Weights of a small image classifier.
Model: 32-pixel images, arch swin, activation gelu, patch size [2, 2], depths [3, 3, 3], widths [48, 96, 192].
Training: soap at rate 0.0018, 18900 steps, batches of 128, held-out accuracy 83%.
Data: trained on photos of arthropod specimens (BIOSCAN-5M), 97500 training examples, 24.8 epochs.
Rows from block 5 of a small image classifier, named by matrix and row number. Rows with one number belong to one neuron. Each number is 500 + 40 x the weight over its row's rms, rounded and kept within 0 to 999. All counts start at 0. Numbers have three digits each.
After each neuron's rows are labels from the 100 images, of 14976, where the neuron reaches its highest value: "top examples" is what is common among them. Only what is clearly more common there than usual is listed. The data: photos of arthropod specimens (BIOSCAN-5M).
# fc1: MLP up (model.blocks.5.mlp.fc1.weight, 384x96), inputs 0-95
# fc2: MLP down (model.blocks.5.mlp.fc2.weight, 96x384, transposed), outputs 0-95

fc1.112:498496469521500503496486532506497546515545502542524429497521548445498434564432473579489480491478428623466553548559565564504544522484490540540581448546464548488499482521456468536488574452462520529483474421495456515548507585455507489451527444504462494515524491522468544514516556498506513516
fc2.112:555486565514498527517500544533502444468516500459505507517469472515468488567539482423530462492464488495560519468466563554533430504479493463549511474523480528565523491442536448402505543564457481557525515478470504508513445450493505378543546563447556511455529557516540428490486510460561532483
top examples: order Hemiptera; family Rhyparochromidae

fc1.122:491451612570553504516434512515524489518459530486471542415548507490457473479520468466458445476510506505524467478427423504571478534549471470449557501494498577542433514505477489468470527472541538500495518458467523538517522527564483508456520416520408453542482432508554536486499543522552539508
fc2.122:462562505476500504493589481535539488533439450459501520519478475430547499517542513500508592535515454510492458540473543470511500499542571532512474478557502501498397502478558488520470512431529467507524521543473514569470504467463563556474486538481535431495491582491451486511462507530497380410
top examples: order Hymenoptera

fc1.136:500536562479548481461510546545509487487451506526504508553540507475475491483492542531475527461505468534526574497484530474536455459466417537601456513565433500507460516524510519466603564546564458486473477424457481492459442486458515466507455451490450521451513510449528512432550476612497511492
fc2.136:543506632529496494449519380490571523498538523565512499495490477509571545544393512545507469481462468576479494470446471508514566511462501508485495479485487446478518488510544516501596587551494481496540479518545482521520529469484492467431520484529422478479465536479527503508473485547551483473
top examples: order Diptera

fc1.56:526436462521571436516452470524527439480461436516499461485400492535589485526467520459435443507540546476456432471515551573453516529468456532494559486522543537454533538510510487491543540473482505484544491469456603519459559463471458508513525515487550498493564557487461459486529538512558495475
fc2.56:518481576501512467519526519440428465528454587456524495482499539493521483453514452534532466469477480512478458470529486448452464535552558485488501540508553527445550499482439593544449482541521435476448487440536465509507469484514503467452518406431451433487466516479459556476546429481573517523
top examples: order Hemiptera; family Cicadellidae

fc1.253:500465544494450495499492480479513563459488489497513565488531519437483444524465497498526493574465549452455549497527577507546455522535499507444484500495441518458568451569492462570517483449519523441426565452466514469446473501481454444514501490460494566462579533463467580558507566547543451485
fc2.253:486459522474464410393499523493529546526504447436509523472530521496468501516453444422490513471497595496524479461469468528451459501468463518432506532486508427472475486520493562560504463527579445503436534504513439448513487473444513531403544493571436531492464532519525501567489512521508460511
top examples: order Coleoptera; family Throscidae

fc1.161:470569487491562461538428541450459456493512573519488476468460472546568505489476469461482488528528498464546500499515474529472563584520500530553568456564470426510454470497499564460517545490553543469487541525432501461482494450441509382475558484492489556525448551468501476483547543536532500510
fc2.161:487496554445496535586515501526541454515518488484450489479505514494495385523577509485494535553461528516527475469490481557532449459478475514434591518467475568505490495487400526457501548576483482502547455531506529506421447515509503558479476517449579600548472472531492479442498505471512494471
top examples: order Diptera; family Limoniidae

fc1.52:479472457588558581459456488516491484440440462535482426482508491547539418475495456553524489525516497504479468565493482551508474525503488459463543507536533439540439516534549510468551451492523547455539509518473538470452442529556432484520493409512498577537480486418472488463562518538496472547
fc2.52:547417451469570506557450556448566544539491499462485489507505560495441519483455512510502451517564499559460529530453537509445493467505459487514525519481514463540513418551435543554558435506579477469515450529426493497541507504435524488472451488516463497532462510472540468436483565479506442441
top examples: order Hymenoptera

fc1.244:552521507451543476474482597578455527510506557498465464462455497517544426488550451554534474506546522483507501430463497523463456455492542508507569528495459443433499439477502499535465530460481545526497415482477534451521546479473511481508515479399580414552462552507535537535520447510486513517
fc2.244:554537442478529516501485482441471478455453549502418537555529470459533517486529528448506574599522481453452587500444477515472530497438554455534499482517502492474482452564509515435462496505465488512450501478518487498487525497546491505527481513464508602449387495569423495503469467473521537546
top examples: order Diptera

fc1.215:519459558501505473499539465535511539504553459515467524468450604509524460411480530542595556532499563540503538542557520492525537517551489456526477567429550492500475593549463456500489478481490484504571496529495545510518500500421479509515525522518509525492550407438509455529510454537489476423
fc2.215:441566503464558476550494515523502517616444502519602496467444470471529541499446482507507481477495502533471565463437495526472520528478462482501522438537477519520467524490486463392517542525506513494529510464592540470489407499580508469494497460499613506502453494561534474443484493515496503499
top examples: order Coleoptera

fc1.97:538448517487477446493486566499476537458503483536503478582465471566612574475480483519470456545433504512462544504479463529504459545568542536495440460514442488486549438501571486503456489499522492531533534502460564545526489529452541524556516547452490552451482531451414483499422466510534455504
fc2.97:516445534445524524505483520537606545480477431476459408509512551418526456523537467534499465507481543508468523463438523577482477440587477487460495523522569509471520497522462502512572437487465496525466496528480532547549464567503440507486482573467529534581463490491547467489468463467466475458
top examples: order Hymenoptera

fc1.211:556442428552506485493517490545599477518548568493445468535509482531508463576523537507483443504459476559499457555496514510428473516477501501569465491451523477487531427513522491537552467458531463450525516491407410531497500567549563489564471489543524505467477496441520535450448456533514526478
fc2.211:435465527498441535540426503420417456536543546487497525488457517452463493554462446455509453555493459482472477538539489469512496490390465526525503473524491507526489457567463516431564529474482457490495498523477513482502426558494434453512512532517503520498573423418516520561524575496477499523
top examples: order Coleoptera

fc1.129:488446540459539469484445514542498516469577541547452472498460440543433499483497510513521419572523489505498513442449483521534529495585466472470523505569437546451550551449474425555521482477512508443565559489458524507484478505554524535482480506579477480525478496493485551542515593470559443513
fc2.129:486469553454522475487448455485587438606472532444537534496521509441511520535495483485524462477481493536514528518476428499439465522513499543553544518451527587496513545523475460543413438479467480503571475462493459496525494438459534502510585531514489483541525560506535512571472572562495537462
top examples: order Hemiptera

fc1.226:477508570423519491507475456523519512485488387524449488493530500515562512433492523521538543543558561506507487498523487507493506495543541523475456538484491501475469521454480534433576472415548527506528420477480509559527502510564529493501553541516560387475564527483547513555469555586496530496
fc2.226:487461538518494467477537491505445449513522497526516446471464495471498464496457523499417452491490483492485493500524515501552560532417455478470509421549402487514567484476512501439486389523448472532502549484510479483583479468517521523465469500544527523513459593412475452436471514544562519572
top examples: order Lepidoptera

fc1.26:548495471515491481506453476528469540558550512531506490497545557467439554511482496530580517504535529504499538566436508479481473497460461521524452474508434489454515491462492565445519479482472488491562437523436523455546563540544471564535506405445540460476538591467548426491462451521584493486
fc2.26:499482497520444537558461529513474432512554433514526458528515545515484521456431478493518457430509535510537505393566503489518451487543563531561500438474587452432448481497516478439471460529475518496448456529524517510535510503548529481527472433509471469554520411511520538506569574493463487536
top examples: order Diptera

fc1.2:568497481525485343450491504488515478511435446531489470518490540491550475479520485510545501492555537456443454470482499574481540475491493589468497450527547469471539515507496495556579484551461531480520488517480478521602556469527493431477535456453504492503536477394470506464535512491493478549
fc2.2:468593478554525520496543526496547457488527556462475431488461517455455484472442479551510489538522489477474420493480564445441566538486539512541497538538538472486517512544472546497405530444479455534524521585491536495419462501528498469493473515519511456471544487476511487546530528598425563533
top examples: order Coleoptera

fc1.15:451443519493521515483474533601480447509565536494484511462525512497614529553542493508521513498450479476505452513492525541529500452494482436491460519439528478518516482471454552493541512517434473532537435487483520554548475472499457542491453488459430531512587473480605501463572547459440451558
fc2.15:491541559448483410566559545450525526538493416493513501424555503467511424458404524481471509512486479501454498537465508538502504480545580596468470480495490514516489523549516451487515413490527544417445493491469439486468528528490475538525557460513483465448502558543475496540449472495527525515
top examples: order Hemiptera

fc1.118:525564580480524540488533556478520455455488477539429516450516519562479419472464518489484494455457533467540485433530583486556526537536488518505470528487577550498579498508526426496503487475416503556444617453461515491531517500462471494494459486528465542512542501529479458530525522499553518431
fc2.118:540438475504472495527502513566542518536533521513477522498528566425434546569549516387477595460524537579479505566501472485518425474545511528440508450536428449474516460542520490507533559481522470492515463496524501512442499501563455510491559533501471570505458476472520488485574469509494451537
top examples: order Hymenoptera

fc1.1:536538609502500508509490482494516503557542511508511545492544482490579594503457540536408516484481482530587536510494516454451518481488459486571436482480434554512491534487480465532443495510487504510506529502480490466485516444502491533462506594521427462567496487617555507498481507492417530454
fc2.1:555463494537446475542511547497512532457526505577522468505449456509491427439526493490476499488540506506549519450502491480461517441529579530498493531469543549492502416566446518577551549476599516506460541464450536482514547571500490531491501466510570533497538526425521525436480584442522539497
top examples: order Hymenoptera; family Trichogrammatidae

fc1.150:542507490525500514528479434493541496463477491520425465540542463507539522485498476524414500474491493547531467597431442541564510522472520484489494498560591494514497472532542592487435447516522478518497456511470415566557478530488510492498500436585565524502449455474509529432571506523484456468
fc2.150:479412418436488541566472539461499500557387444471500515510448444526481574504553568493533486472550468540547479501449529503518459465501487556468528499490461401498560510529500568514528473529473489490511452555437479471424516537551495505467558519473515444488477483463553504507547487517491501533
top examples: order Hymenoptera

fc1.368:552560466514523489486432534445503532456543482483465529463449522498577513462509428458548523484520541509438510566425579546470500517507504456437525528449507522483483477475562572492475445506531457523555546463490499511464517480444565566495541501459570497523540461430473421491464486500477493420
fc2.368:477480492507561542585505438568497435452455508494560470432466445500461504499510448506528455517526497494529474512468450503439477496501484498497500391548453480530462507467527428522511526522545510502436446452439488509485505462520525440516468461508454470468434458588497545590440448533487454534
top examples: order Coleoptera

fc1.252:599495449530531491487451454513479520504473531497457554442525436464506462530520486460468553507460514530462469574521396520511500490568516572528508493523444579501447504488471466450463497530439526417463531501507449560485476484472430485435497482556480507439496537474511527534477454546518504410
fc2.252:440500471444548467513547544518531516491514521545496551472458441557470516525498532544459495488525462481527436502518500422498525484559443449502484496494560493491481460500500360480538517475510412451504613461520494516563535520488453538561543576527555544462475555448487485532529514477494484473
top examples: order Lepidoptera

fc1.239:503511526504521460480466475491489480480462505426460482451491459406471576501525559526434513495503443493465516489488529472483472513477591545450541483456473516485553475514477566498499490462458415477533473445472427507467510584437443521486567498544521493455539537612467524475496506547479524421
fc2.239:390493470517474534482484510503470471446506433471467462502502502505535498538501448594502524583589473463410464501544452516510511470539387486486556532456546500522504505521501472536499491578483515548489472491450486527554499461494523510449538459569488498518467512521427536515471428461549435501
top examples: order Hymenoptera

fc1.297:534511459497488479416532576506450497508521516487470447506491540469510402511546463499523530531404509481536503536546439498489596488500539461502489513463420501456492524491465471454593507472524449523484490453439527523532551541496484413442523477511500472510533517537506525526479393555493567450
fc2.297:449521565522469558504487517489552499480510450506472530453505450508534492489450555520479501542494481483511518494456514503521507573479440568504457509485558542513452485460529451455551352527483526474465550540571439553535470570455485427547518493446532559487479461485444502542536530445459500549
top examples: order Hymenoptera

fc1.139:640513522534483517512549528427479507500468518502429512503526504489448458526477479473455507491482494515489511523432522480461559561530501446526466557495537573490552504446541557580468539547496504499502519564515441535505508528469469484547593469510474443435479527453502519383490517457509468498
fc2.139:464510499530515526484478484475524429549501413453530555432499554489515467511490557496531497541496499458474437501553490492503453456527434468461449545470556474432496481538460484452486415482447537495501497499508513396512526435496471424514472502479524600502546545545512530577462483532536582520
top examples: order Coleoptera

fc1.124:542492447551452503509460503465532503409504505443507488479488454419533528513541527606539438431504492457560521520461614529488488508496448466519495497535519477565523550513587531434512496511488500543536481575527517477536533540514516490586476489502459562447533492543514557537521511461548481505
fc2.124:439513545473513550489488472498447538471535467468517490462514476545475490520496481486425461457527471467554496442429509563450444411469531375540516449471486558550440479463496568500529579468512492536421507443495491518517445503505486535522534581508469469522472528541560540460461533487517515473
top examples: order Hemiptera

fc1.78:528488581470528468511486473486533489470431481489457515524520469556550481497490486511478527597439457587535476491521419534595554469521495530426437497505499484508495556442527481522471471499459461499481563480482467497576533504579572509528470484447463490535569540472476526430474536473515567530
fc2.78:574514432512487481519530496549493519526478541465500472484543492474438444482517459498481605552551513432482536540529548537532539511503402526497546543506483487504564519541489474519488492449462500424513530567521547550485490526493499503464479464497551548436555477453539496556443514467390467574
top examples: order Lepidoptera

fc1.47:486471435555534481566470522505526561544491584541553529433442470543575513552450502550498490464480456499466501511514506539572462488546512532486471499502416496517549544440499460503533469500494526570568545520511548505537490459538505566476521501424488464566483498446490436565496468572461496455
fc2.47:474520489511503470488531507572568512525506465520507443548499477504440484544597530488532516419439512493512525533528497457452507517576527474480532498520476603446464412482562496554527517420555482484447495440485501426572505446539446468535503527514547486469527541499485498442577517466513521467
top examples: order Diptera

fc1.314:477441502491500434398517511536527527533468484468549459473520585433498476465495496533484473460532505443554529598555513439463530512559419515472472473565500475456534552477461531460511476414431512491487471528552521483562463462513522549538556435494505528546514501470478535483520573520538475509
fc2.314:520466464498554412492467537491430467470541522506553514497449566534449472504455441506444585569535487465528524503521568516447476536476575518467400508501455507539496555478487538469442580479481547495485466462527500505457415504508440458512574478483492541516487501528485505434513457463484549534
top examples: order Lepidoptera

fc1.23:449533630481515526433524494574504511555470508493554574479426503466513533448450493554477479517496566509441510419442511578518450508538526460496543529531495475506484431451490531491493445441568521545491459476411505521445533464481510474453482494477518455536463495474500431461509477489504502508
fc2.23:495480481587568567495501470486484438515436494484507477458443446497469573442509542526411511522545515474476487552569419459520465518504538448474484531476454529538547427436491445529584557474485470455459529475499500533480495542511479431431497544495482484484489565544538520487498530480522453438
top examples: order Coleoptera

fc1.257:492484512523528390444499566480510437544631440572434535485506504475508466429524514528493552492482491532488501456479486548549467490526547527499510514464452456508474502450454511551525567457457485544502505449540548544520587523506513458524572490437499470491531492448532500495507539445542556513
fc2.257:517506539442558494525588556402535550491518524441536478517484536490464525484538569478534503485445526410482479537525416582486500527546519529494499482499504531487525500611435442476510507487526518508458482520571447448490531539479519541552523474513485525544476519558455493537475498601471482483
top examples: order Hymenoptera

fc1.46:488469527493575494493481505432525453479484439484529525406499544528464502471478523506548453512498500430567451488570452481535532520481487542476507543470435493511521511442528506509509527465532502505588407526532509496430558567442541510539481533501522498624496511552558510430502438489457494521
fc2.46:509484384522495520482509534488457532527564540498448550474516508494518542476540578491459475557564570500470538496475468386470563455522444503538490539520453494435487496490513479571484557532494512494521505486490512501485517520486501515538561496451417502518472577435548457497397487443498502451
top examples: order Lepidoptera

fc1.13:494518437510509433544523450501553439449527436509494517502555529525553476532512452523547497544471526592504455505554491486482521473499559533568423521473432435506523487519446464492481540461524466537465430551471517547483511493448515444466560501492499531594517460489553585455477482463521491429
fc2.13:467483535540524572515564474519538558496507515512489515477489517530576418453446557414530443520537559544538390440471545482493549483495494530515502452503549529495484502512484467534502539470509456520521495548471441488466482475550450442520569523546472554547467501455517422533535491507524432572
top examples: order Diptera; family Limoniidae

fc1.288:514557477518487383458546535501547588456540433477425523469477507483496506479495526488469482533534492505537481457443526434525596481525509497529494509577533534494526547473448510477494474502510452513422529526530458539446600487465574458454519461481504511508524468603479542479520526511510547472
fc2.288:464573568445480509489535488579486496450453421490465547566498505465582512488465492570492435521473563467450508523502520488492444525539502534477502428484489559548532456499501483512537529560504527525492526513506499514546511530410418476484473479421435483468509495581464460527545534507426492547
top examples: order Hymenoptera

fc1.340:477476527436450526474472476511464451474490451504455536485551493469516568512535454523474532431564503508501522540509500526482497452499526464547562533456495423490572479453512563517458446438497516417522519456424451552513459520413423519490571483544464491484516505588530500510540497540545491431
fc2.340:457475480590457524498477532475522545433471441522463516450468516570420427550473443563499484461502430518486525497450425404469490527511487539495526485513517492571458504489517481514464475558495543528475543495475558438506556443511534517510435496574468451525473447506526506543508435518452454521
top examples: order Coleoptera

fc1.359:547467517505538445493523512538493519510423529509507601491553510468524469424547528461579482475449481553559518517458475422503485526480509547471500424490529505461433438462466463475525487436484530508524597532523452508457490469497468551469544414455489547447507494467517540564564450508507488527
fc2.359:451494445445444533508559442503499501499573500503457548463475480606483505573443482572579480557495508501564510499507448464557560497458473480509506470515458560536507479467515454462414510499524475510483486478524475443552536475519444452408505500494528490563487438500513454481514522520422449473
top examples: order Coleoptera

fc1.205:502544480459471463455470451533417488429526442486417452536470433500457538450478492518502431466515527521470567513588587504503492482524516503488471463497438541503486537483545478449463482526448547597481437494440468472502502517482522401525549490528471545437538498493557530487534467504525525479
fc2.205:543457543480524484534491490444517510474447494478507519452551521501484500488484546463512485494469465428547491492463516483450507569501558462513530433544582443533481490580470504446505464536532499400529502512446533479503481563488463480549486530491565578530603541477502479534481409494606503521
top examples: order Diptera

fc1.275:439439482568506496488490390467469464534476417504460504489437527465465551477520487533529507576547495418442545530441510457466525406459598482453552478480497547512521533460556485511535513426482547540476474508519486505494471454515464544514480468493452521529484519488459559477490469482470503574
fc2.275:547501501493496497475523521547603443485549543517494463455508576500436514529528497499459474479576514333470450531499452494541509429497464448508508543485467490442498502491479444480508462410491503490526451481523542554477414458508468489473493465509464469479527440536445478456497527518520466476
top examples: order Lepidoptera

fc1.227:558490462496570425511571516544514555540553397521506517480420482511480451516424493471444474521494549537533478484411461488509443491485510507409486532416500517502540505494555527540538495485486528514529464450458527444474450421525502513549515466491498465538465568459484535515430523509551526512
fc2.227:495475483526528514466510475474459510486524558491464540544417553550464550491493398520536503449494485460496524461500581448538510539462534452598602490530494475453425536514463547457470540501482494466413474514559509518507478536541525463536428516418450502426518528542495496516513504544499500522
top examples: order Coleoptera

fc1.225:579503445510442487488500474473515539497506475443419520406519511434520445408466469543446490505538485477435483466553457492470511495460447416506514457541486497517455502475536513521456511474434485553487511505445501444520509453471563542421480453469434521512539553483443456454542491471458510449
fc2.225:479579539465524502490536449511484528393458454545517587422531517481509520477495517511441438544509509448494490508489534534498481475585480474428542487495519581499497473447430487530461499490449484465481412501508568467461557523567494543558463510521577564518493485474552465483438501507506495478
top examples: order Lepidoptera

fc1.248:473510507520519560489479470560485521502475545513445535465552607570469523499534544493557548482548540512510461520538545470496586563519568524534451493497553524582495464460484505563499426536551441481519516471437533556478474508468550516486536506414464516502471542441487461514503516435430503527
fc2.248:589489436527569472538459518518483498555544547423507559440498415529515472546459455566486489478525484522538476454496506548521483517523546461496576486522499474461502509471536552485539553506520459511491418481439454581476526440438503503504466514502533492490514438458506529452497466605491476431
top examples: order Coleoptera; family Coccinellidae

fc1.245:498572493510489528505540481482479534446438518520525464502502468562589467479483544522518539465534443512473541515460494476523478586536503566441563418485538495568491501442424418459487446531550532530533523516483533525514516487502495502497442496485480506511603489476536503516528523521636467528
fc2.245:554483438522469535540487475480428504497538553479539457500591485480539539532494492475497482434560500519534456464462546460443557461523505488543477532488562463468499471475621483518463468548480504544534449431482498552478511487477592498482496534427465470497485499534493454514498480419539564414
top examples: order Coleoptera; order Hemiptera

fc1.308:569493532562444510514453439525516548523502487453532426428537562504452466532498514484504468532434506526498504437466513468509464483510500486504508471468467496479488452516545460585445493454493402516449453486498560516519458499466542508515454555443458431462514548456493502467612438579509504492
fc2.308:556458464464540530435486551492560478503482513562437524460472563524464428464578500537575550486395456530465508555447426479484523544511512557512543482477459450464527503502462506491500499468437431434488494508522485474525526555467534470524504433478543517535506466498451529524460537459585505480
top examples: order Lepidoptera

fc1.303:534500528568508442473464458569450457558482455501467487538487567444510517486478558581555429517452445488497504538555544433502492543539454523491517480406510487439467479567504436497468482517496488397461479475464513546457453499523493491507541458504486537529502504521517413548490542527539561532
fc2.303:528531504513499517499525574451432498485541496522538483470504487520510464496500466506437506426474491500526500576469521453507519510478476360518521509530444539482509525466484495487516480486476484543530551515548550518485480537436500536494420532520428501458549463551588633542563471448524509441
top examples: order Hemiptera

fc1.156:522544536479488525496483506460499542564495476490473531494454515420495559472442545513543535462482624487495545491518553535472458490465506477469478568510457594399468554455522573490446497549556528467521580485495528442474466463477518513549488555547465473424510526535502449502515502529547515510
fc2.156:516477477491575494478627528530504488462558501528425498462491507491554439438482532434475521455502465526555456535535467539477472465514491572486464490559518521543487538522449476496487535520489386492537444483440510526476468477429521505447496445386457471537483485506464521544524521500491536544
top examples: order Hymenoptera

fc1.154:495526573493517518537492497441439578468539447496495492515489471466551508488495528531457540493581478502458478510497532478546498461566533483500465510455512514516512421492495427517460551573522506439533511546434566570539515548522477413537437556482430488558537538559486515484425442475460483535
fc2.154:485409529526508465524521527594512460540485530448529516528535472587446533552493472475522460500550435450516385508531550489473569571565500520479568530533463510543499513487472554479478485451469545436460480538457511537486487497467476592512484448515500504416467533494540491517525552511495534502
top examples: order Hymenoptera

fc1.356:491561500444479527463504477504543544512478479519451500525484495453555395546520452537510499464485466490541482497454501496500541500504534514507512558515447450508436463507541478453451524376500572479507553531487523463504550517560463480495555528450476366515444537426482520511471460554440500525
fc2.356:483507501450536542553464517491561467442523527505516524447532561509548478498509500508431502552484485535561497583565484528540497524461557524557542460530421486470565457499490487507545434429489498493457509513473530502495581563559503490497486532563502465427457490516497462437421460495475604522
top examples: order Lepidoptera

fc1.250:573519492535548429511491525560452541488515506559531462481416537439556539498530497504509462484506450487536455385490503495518512527470477536435549522528520494503506457480439478484512507505468522450467448576559537533503489530495464446469506480562570531535455492424525435503517583450576483478
fc2.250:475532535516481496515511474455549438486517559564484548527517455438512534430525519445430497541508424480464559528551521488432498504496529562470473561405462544566528527527514509518537457454521547502491540460477544550467522464537478460503491493544414505397515499513507581495514495509511507585
top examples: order Hemiptera

fc1.292:564524490507540464523537440462557522524467464585531469432453560478517537551572581486450553526476473529491522533498506469510526607489562450490470485488471530496531537508451498474560473539501454515523503512488556515504479518454431525516478522542531531436518442451454467443563468433562499456
fc2.292:531486476459474510466487503492524414451522472500519573518516445452539485546541497465438513501570462460556502568560493464428568507443517525531488517544515414622513506488543427511460485481551529524501535492594564509415474464507573514527495481460470534552509498496532517479479505486480499489
top examples: order Hemiptera

fc1.102:551555500506572484497545533469473512541477508520487506512528461516491548501551580487501505512569565453529485488549540480489500485485505555540480531379510537510517405482528481504478544563493537409472482500443504535528518504486443533452540412482392551481512569550501512482552490458513544544
fc2.102:521449444502541466452484455515509547493497538550530480509507541503529463501503485548593465498427470535546450475506510552488462517505479515444529509575518525481411576532502499422485468559550562464544561514533473541478494540516518529524388484463520529505495421503492521518445457590537443506
top examples: order Coleoptera

fc1.182:512567354507473510502505612413515518514467506509467497471477512525494474459502502583500464469503548475475511518505498535479509481497506528516503560559505527432526557519511485544552484519507488577496429459434468484526504582530505496525560454524476551531462467443567447543486503514527442556
fc2.182:497466330486506505506484657488546509490494471509481449480513522472515465549492449547548488505470471510488462514502508457470513457495485487444500476414512497495524415547477510462507415448501495512476526537504507477510484494483494499464462547553585488488557493474466474536406513507507537495
top examples: order Hymenoptera

fc1.160:482489486472513473501458434536430487447486538443423508483486401468518553468529472567464464530505404563542500488525491432470482514436471477467462542491436465544524483391560537505495530434448544514538514482473508495548515478458504447535478478495458583483464490519469490490523422530518491481
fc2.160:570459487527525557503555458469487543469477485575510511527512590550532542563517412541536540543497528445518545553488539493503467506485511473478490530551567462470486467591426507551459566570526503502490462478513579481491447494537414537539506455521461474505488501526470470549474535530508499571
top examples: order Coleoptera

fc1.342:509490508505496570467445471423495523466520557553512501484626499485505458533477542581543406520494489512492487516510487463391506478489463550479493532462554564538460513546535456532464515512480507554492536453533541463588502509524498432544505448531460526503512539420524499488417479475536500503
fc2.342:475527477526451515438505460512490468533569404480524485553530445484553539444507479478424502473583522528565476514493483522486565356450462496479491520488515513549504406513501487458491574534465534491467520447499552561532499529503478549428458482496524496470514454502501478461523530534446530460
top examples: order Hemiptera

fc1.159:554500469533515436453548552453490489465489543500454485511499521451474516577533502491528475464519406486529462541513527479519541541508497519513543431490475495556572530488484569512598524513485485486548528505451499571465592505510518431458449524479499488586491583523595549525451508474455515496
fc2.159:474441444535550483472529562521529484502515508511481511513492490497478530449523508420528498465515482478476502490456471483440466531508489595524591513464502507518430517493531579524564515557544485546505519495430505583489525571491578549463489501416519483538498625544542514566458467477529518519
top examples: order Hymenoptera; family Ichneumonidae

fc1.103:459568553513523546547505506513490531524499483564498568484490489490571481510458504517509436450516449484487487495504532451486529489448500549500527478533491462510432512364497527450521457525506477516414533499415440546548461495528504519531449549425417513501564515522520556503546533518503413538
fc2.103:491464440518473504538511516427516542577569461471505519523518554568486531498468473522490563467481477420554468544497532507512505416466507475524447508553536574504424518471503519505541485466560450496540452555538499507531496567544482507504543445541416487556418514430561452477476515505534509457
top examples: order Coleoptera

fc1.331:482479573490520485485530465526545506505484486486520481398539427534480540489519539503466476572457512543523462484477558542519487587415461434456509492483529553501505479487456543533448542437483599532529464492509576576496466497527518548512480463514530469519434596521495545483490456508438468474
fc2.331:539519490447551492485481520455550501499574543443490483472558451450467524507558462542465577585530472512517529505444602515501529447531517466443496514512570510574514514495504555563507490567467454472520453515483457424511450543477547434436460468520496487460512435457486447466540532479512495514
top examples: order Hemiptera

fc1.39:545513491538504464438469446493485552495502535494422474543456492547553544536511464502488488499547509465528436495456494459480541524485561569414479480480491417556492498495539485463494447495481504509621407508519504503472465482470499472515484528501375469570535512547463454526443497505530493569
fc2.39:489499512458521466495484473549471579533510456427515536559529460479505491443506501485541521502451536570536499485507479478461530479470551474481573474502536542487572498509590454517543494527463563485501481499498527522478483487485423496481451395513513542405531463536469537383470478543547430453
top examples: order Hemiptera

fc1.208:493528461605543579461475581455436539518451459491448554510495478487528479482465469493467480434532524506519450465486455456530509510546549466509513452486508562455553450467493439498465465479443574561515477528515529562477469480511458534562513562582470457540507538477501494555567513469538454489
fc2.208:568519583569550538505465511499452484505433516445519468465519535560487486547498531537495501453569572454486469532487460553500485500424516522455536488415511466422562506523521536513434528468570512510549511525499522536452513497465496584468567532524524517554465485503556511387525497513508484511
top examples: order Diptera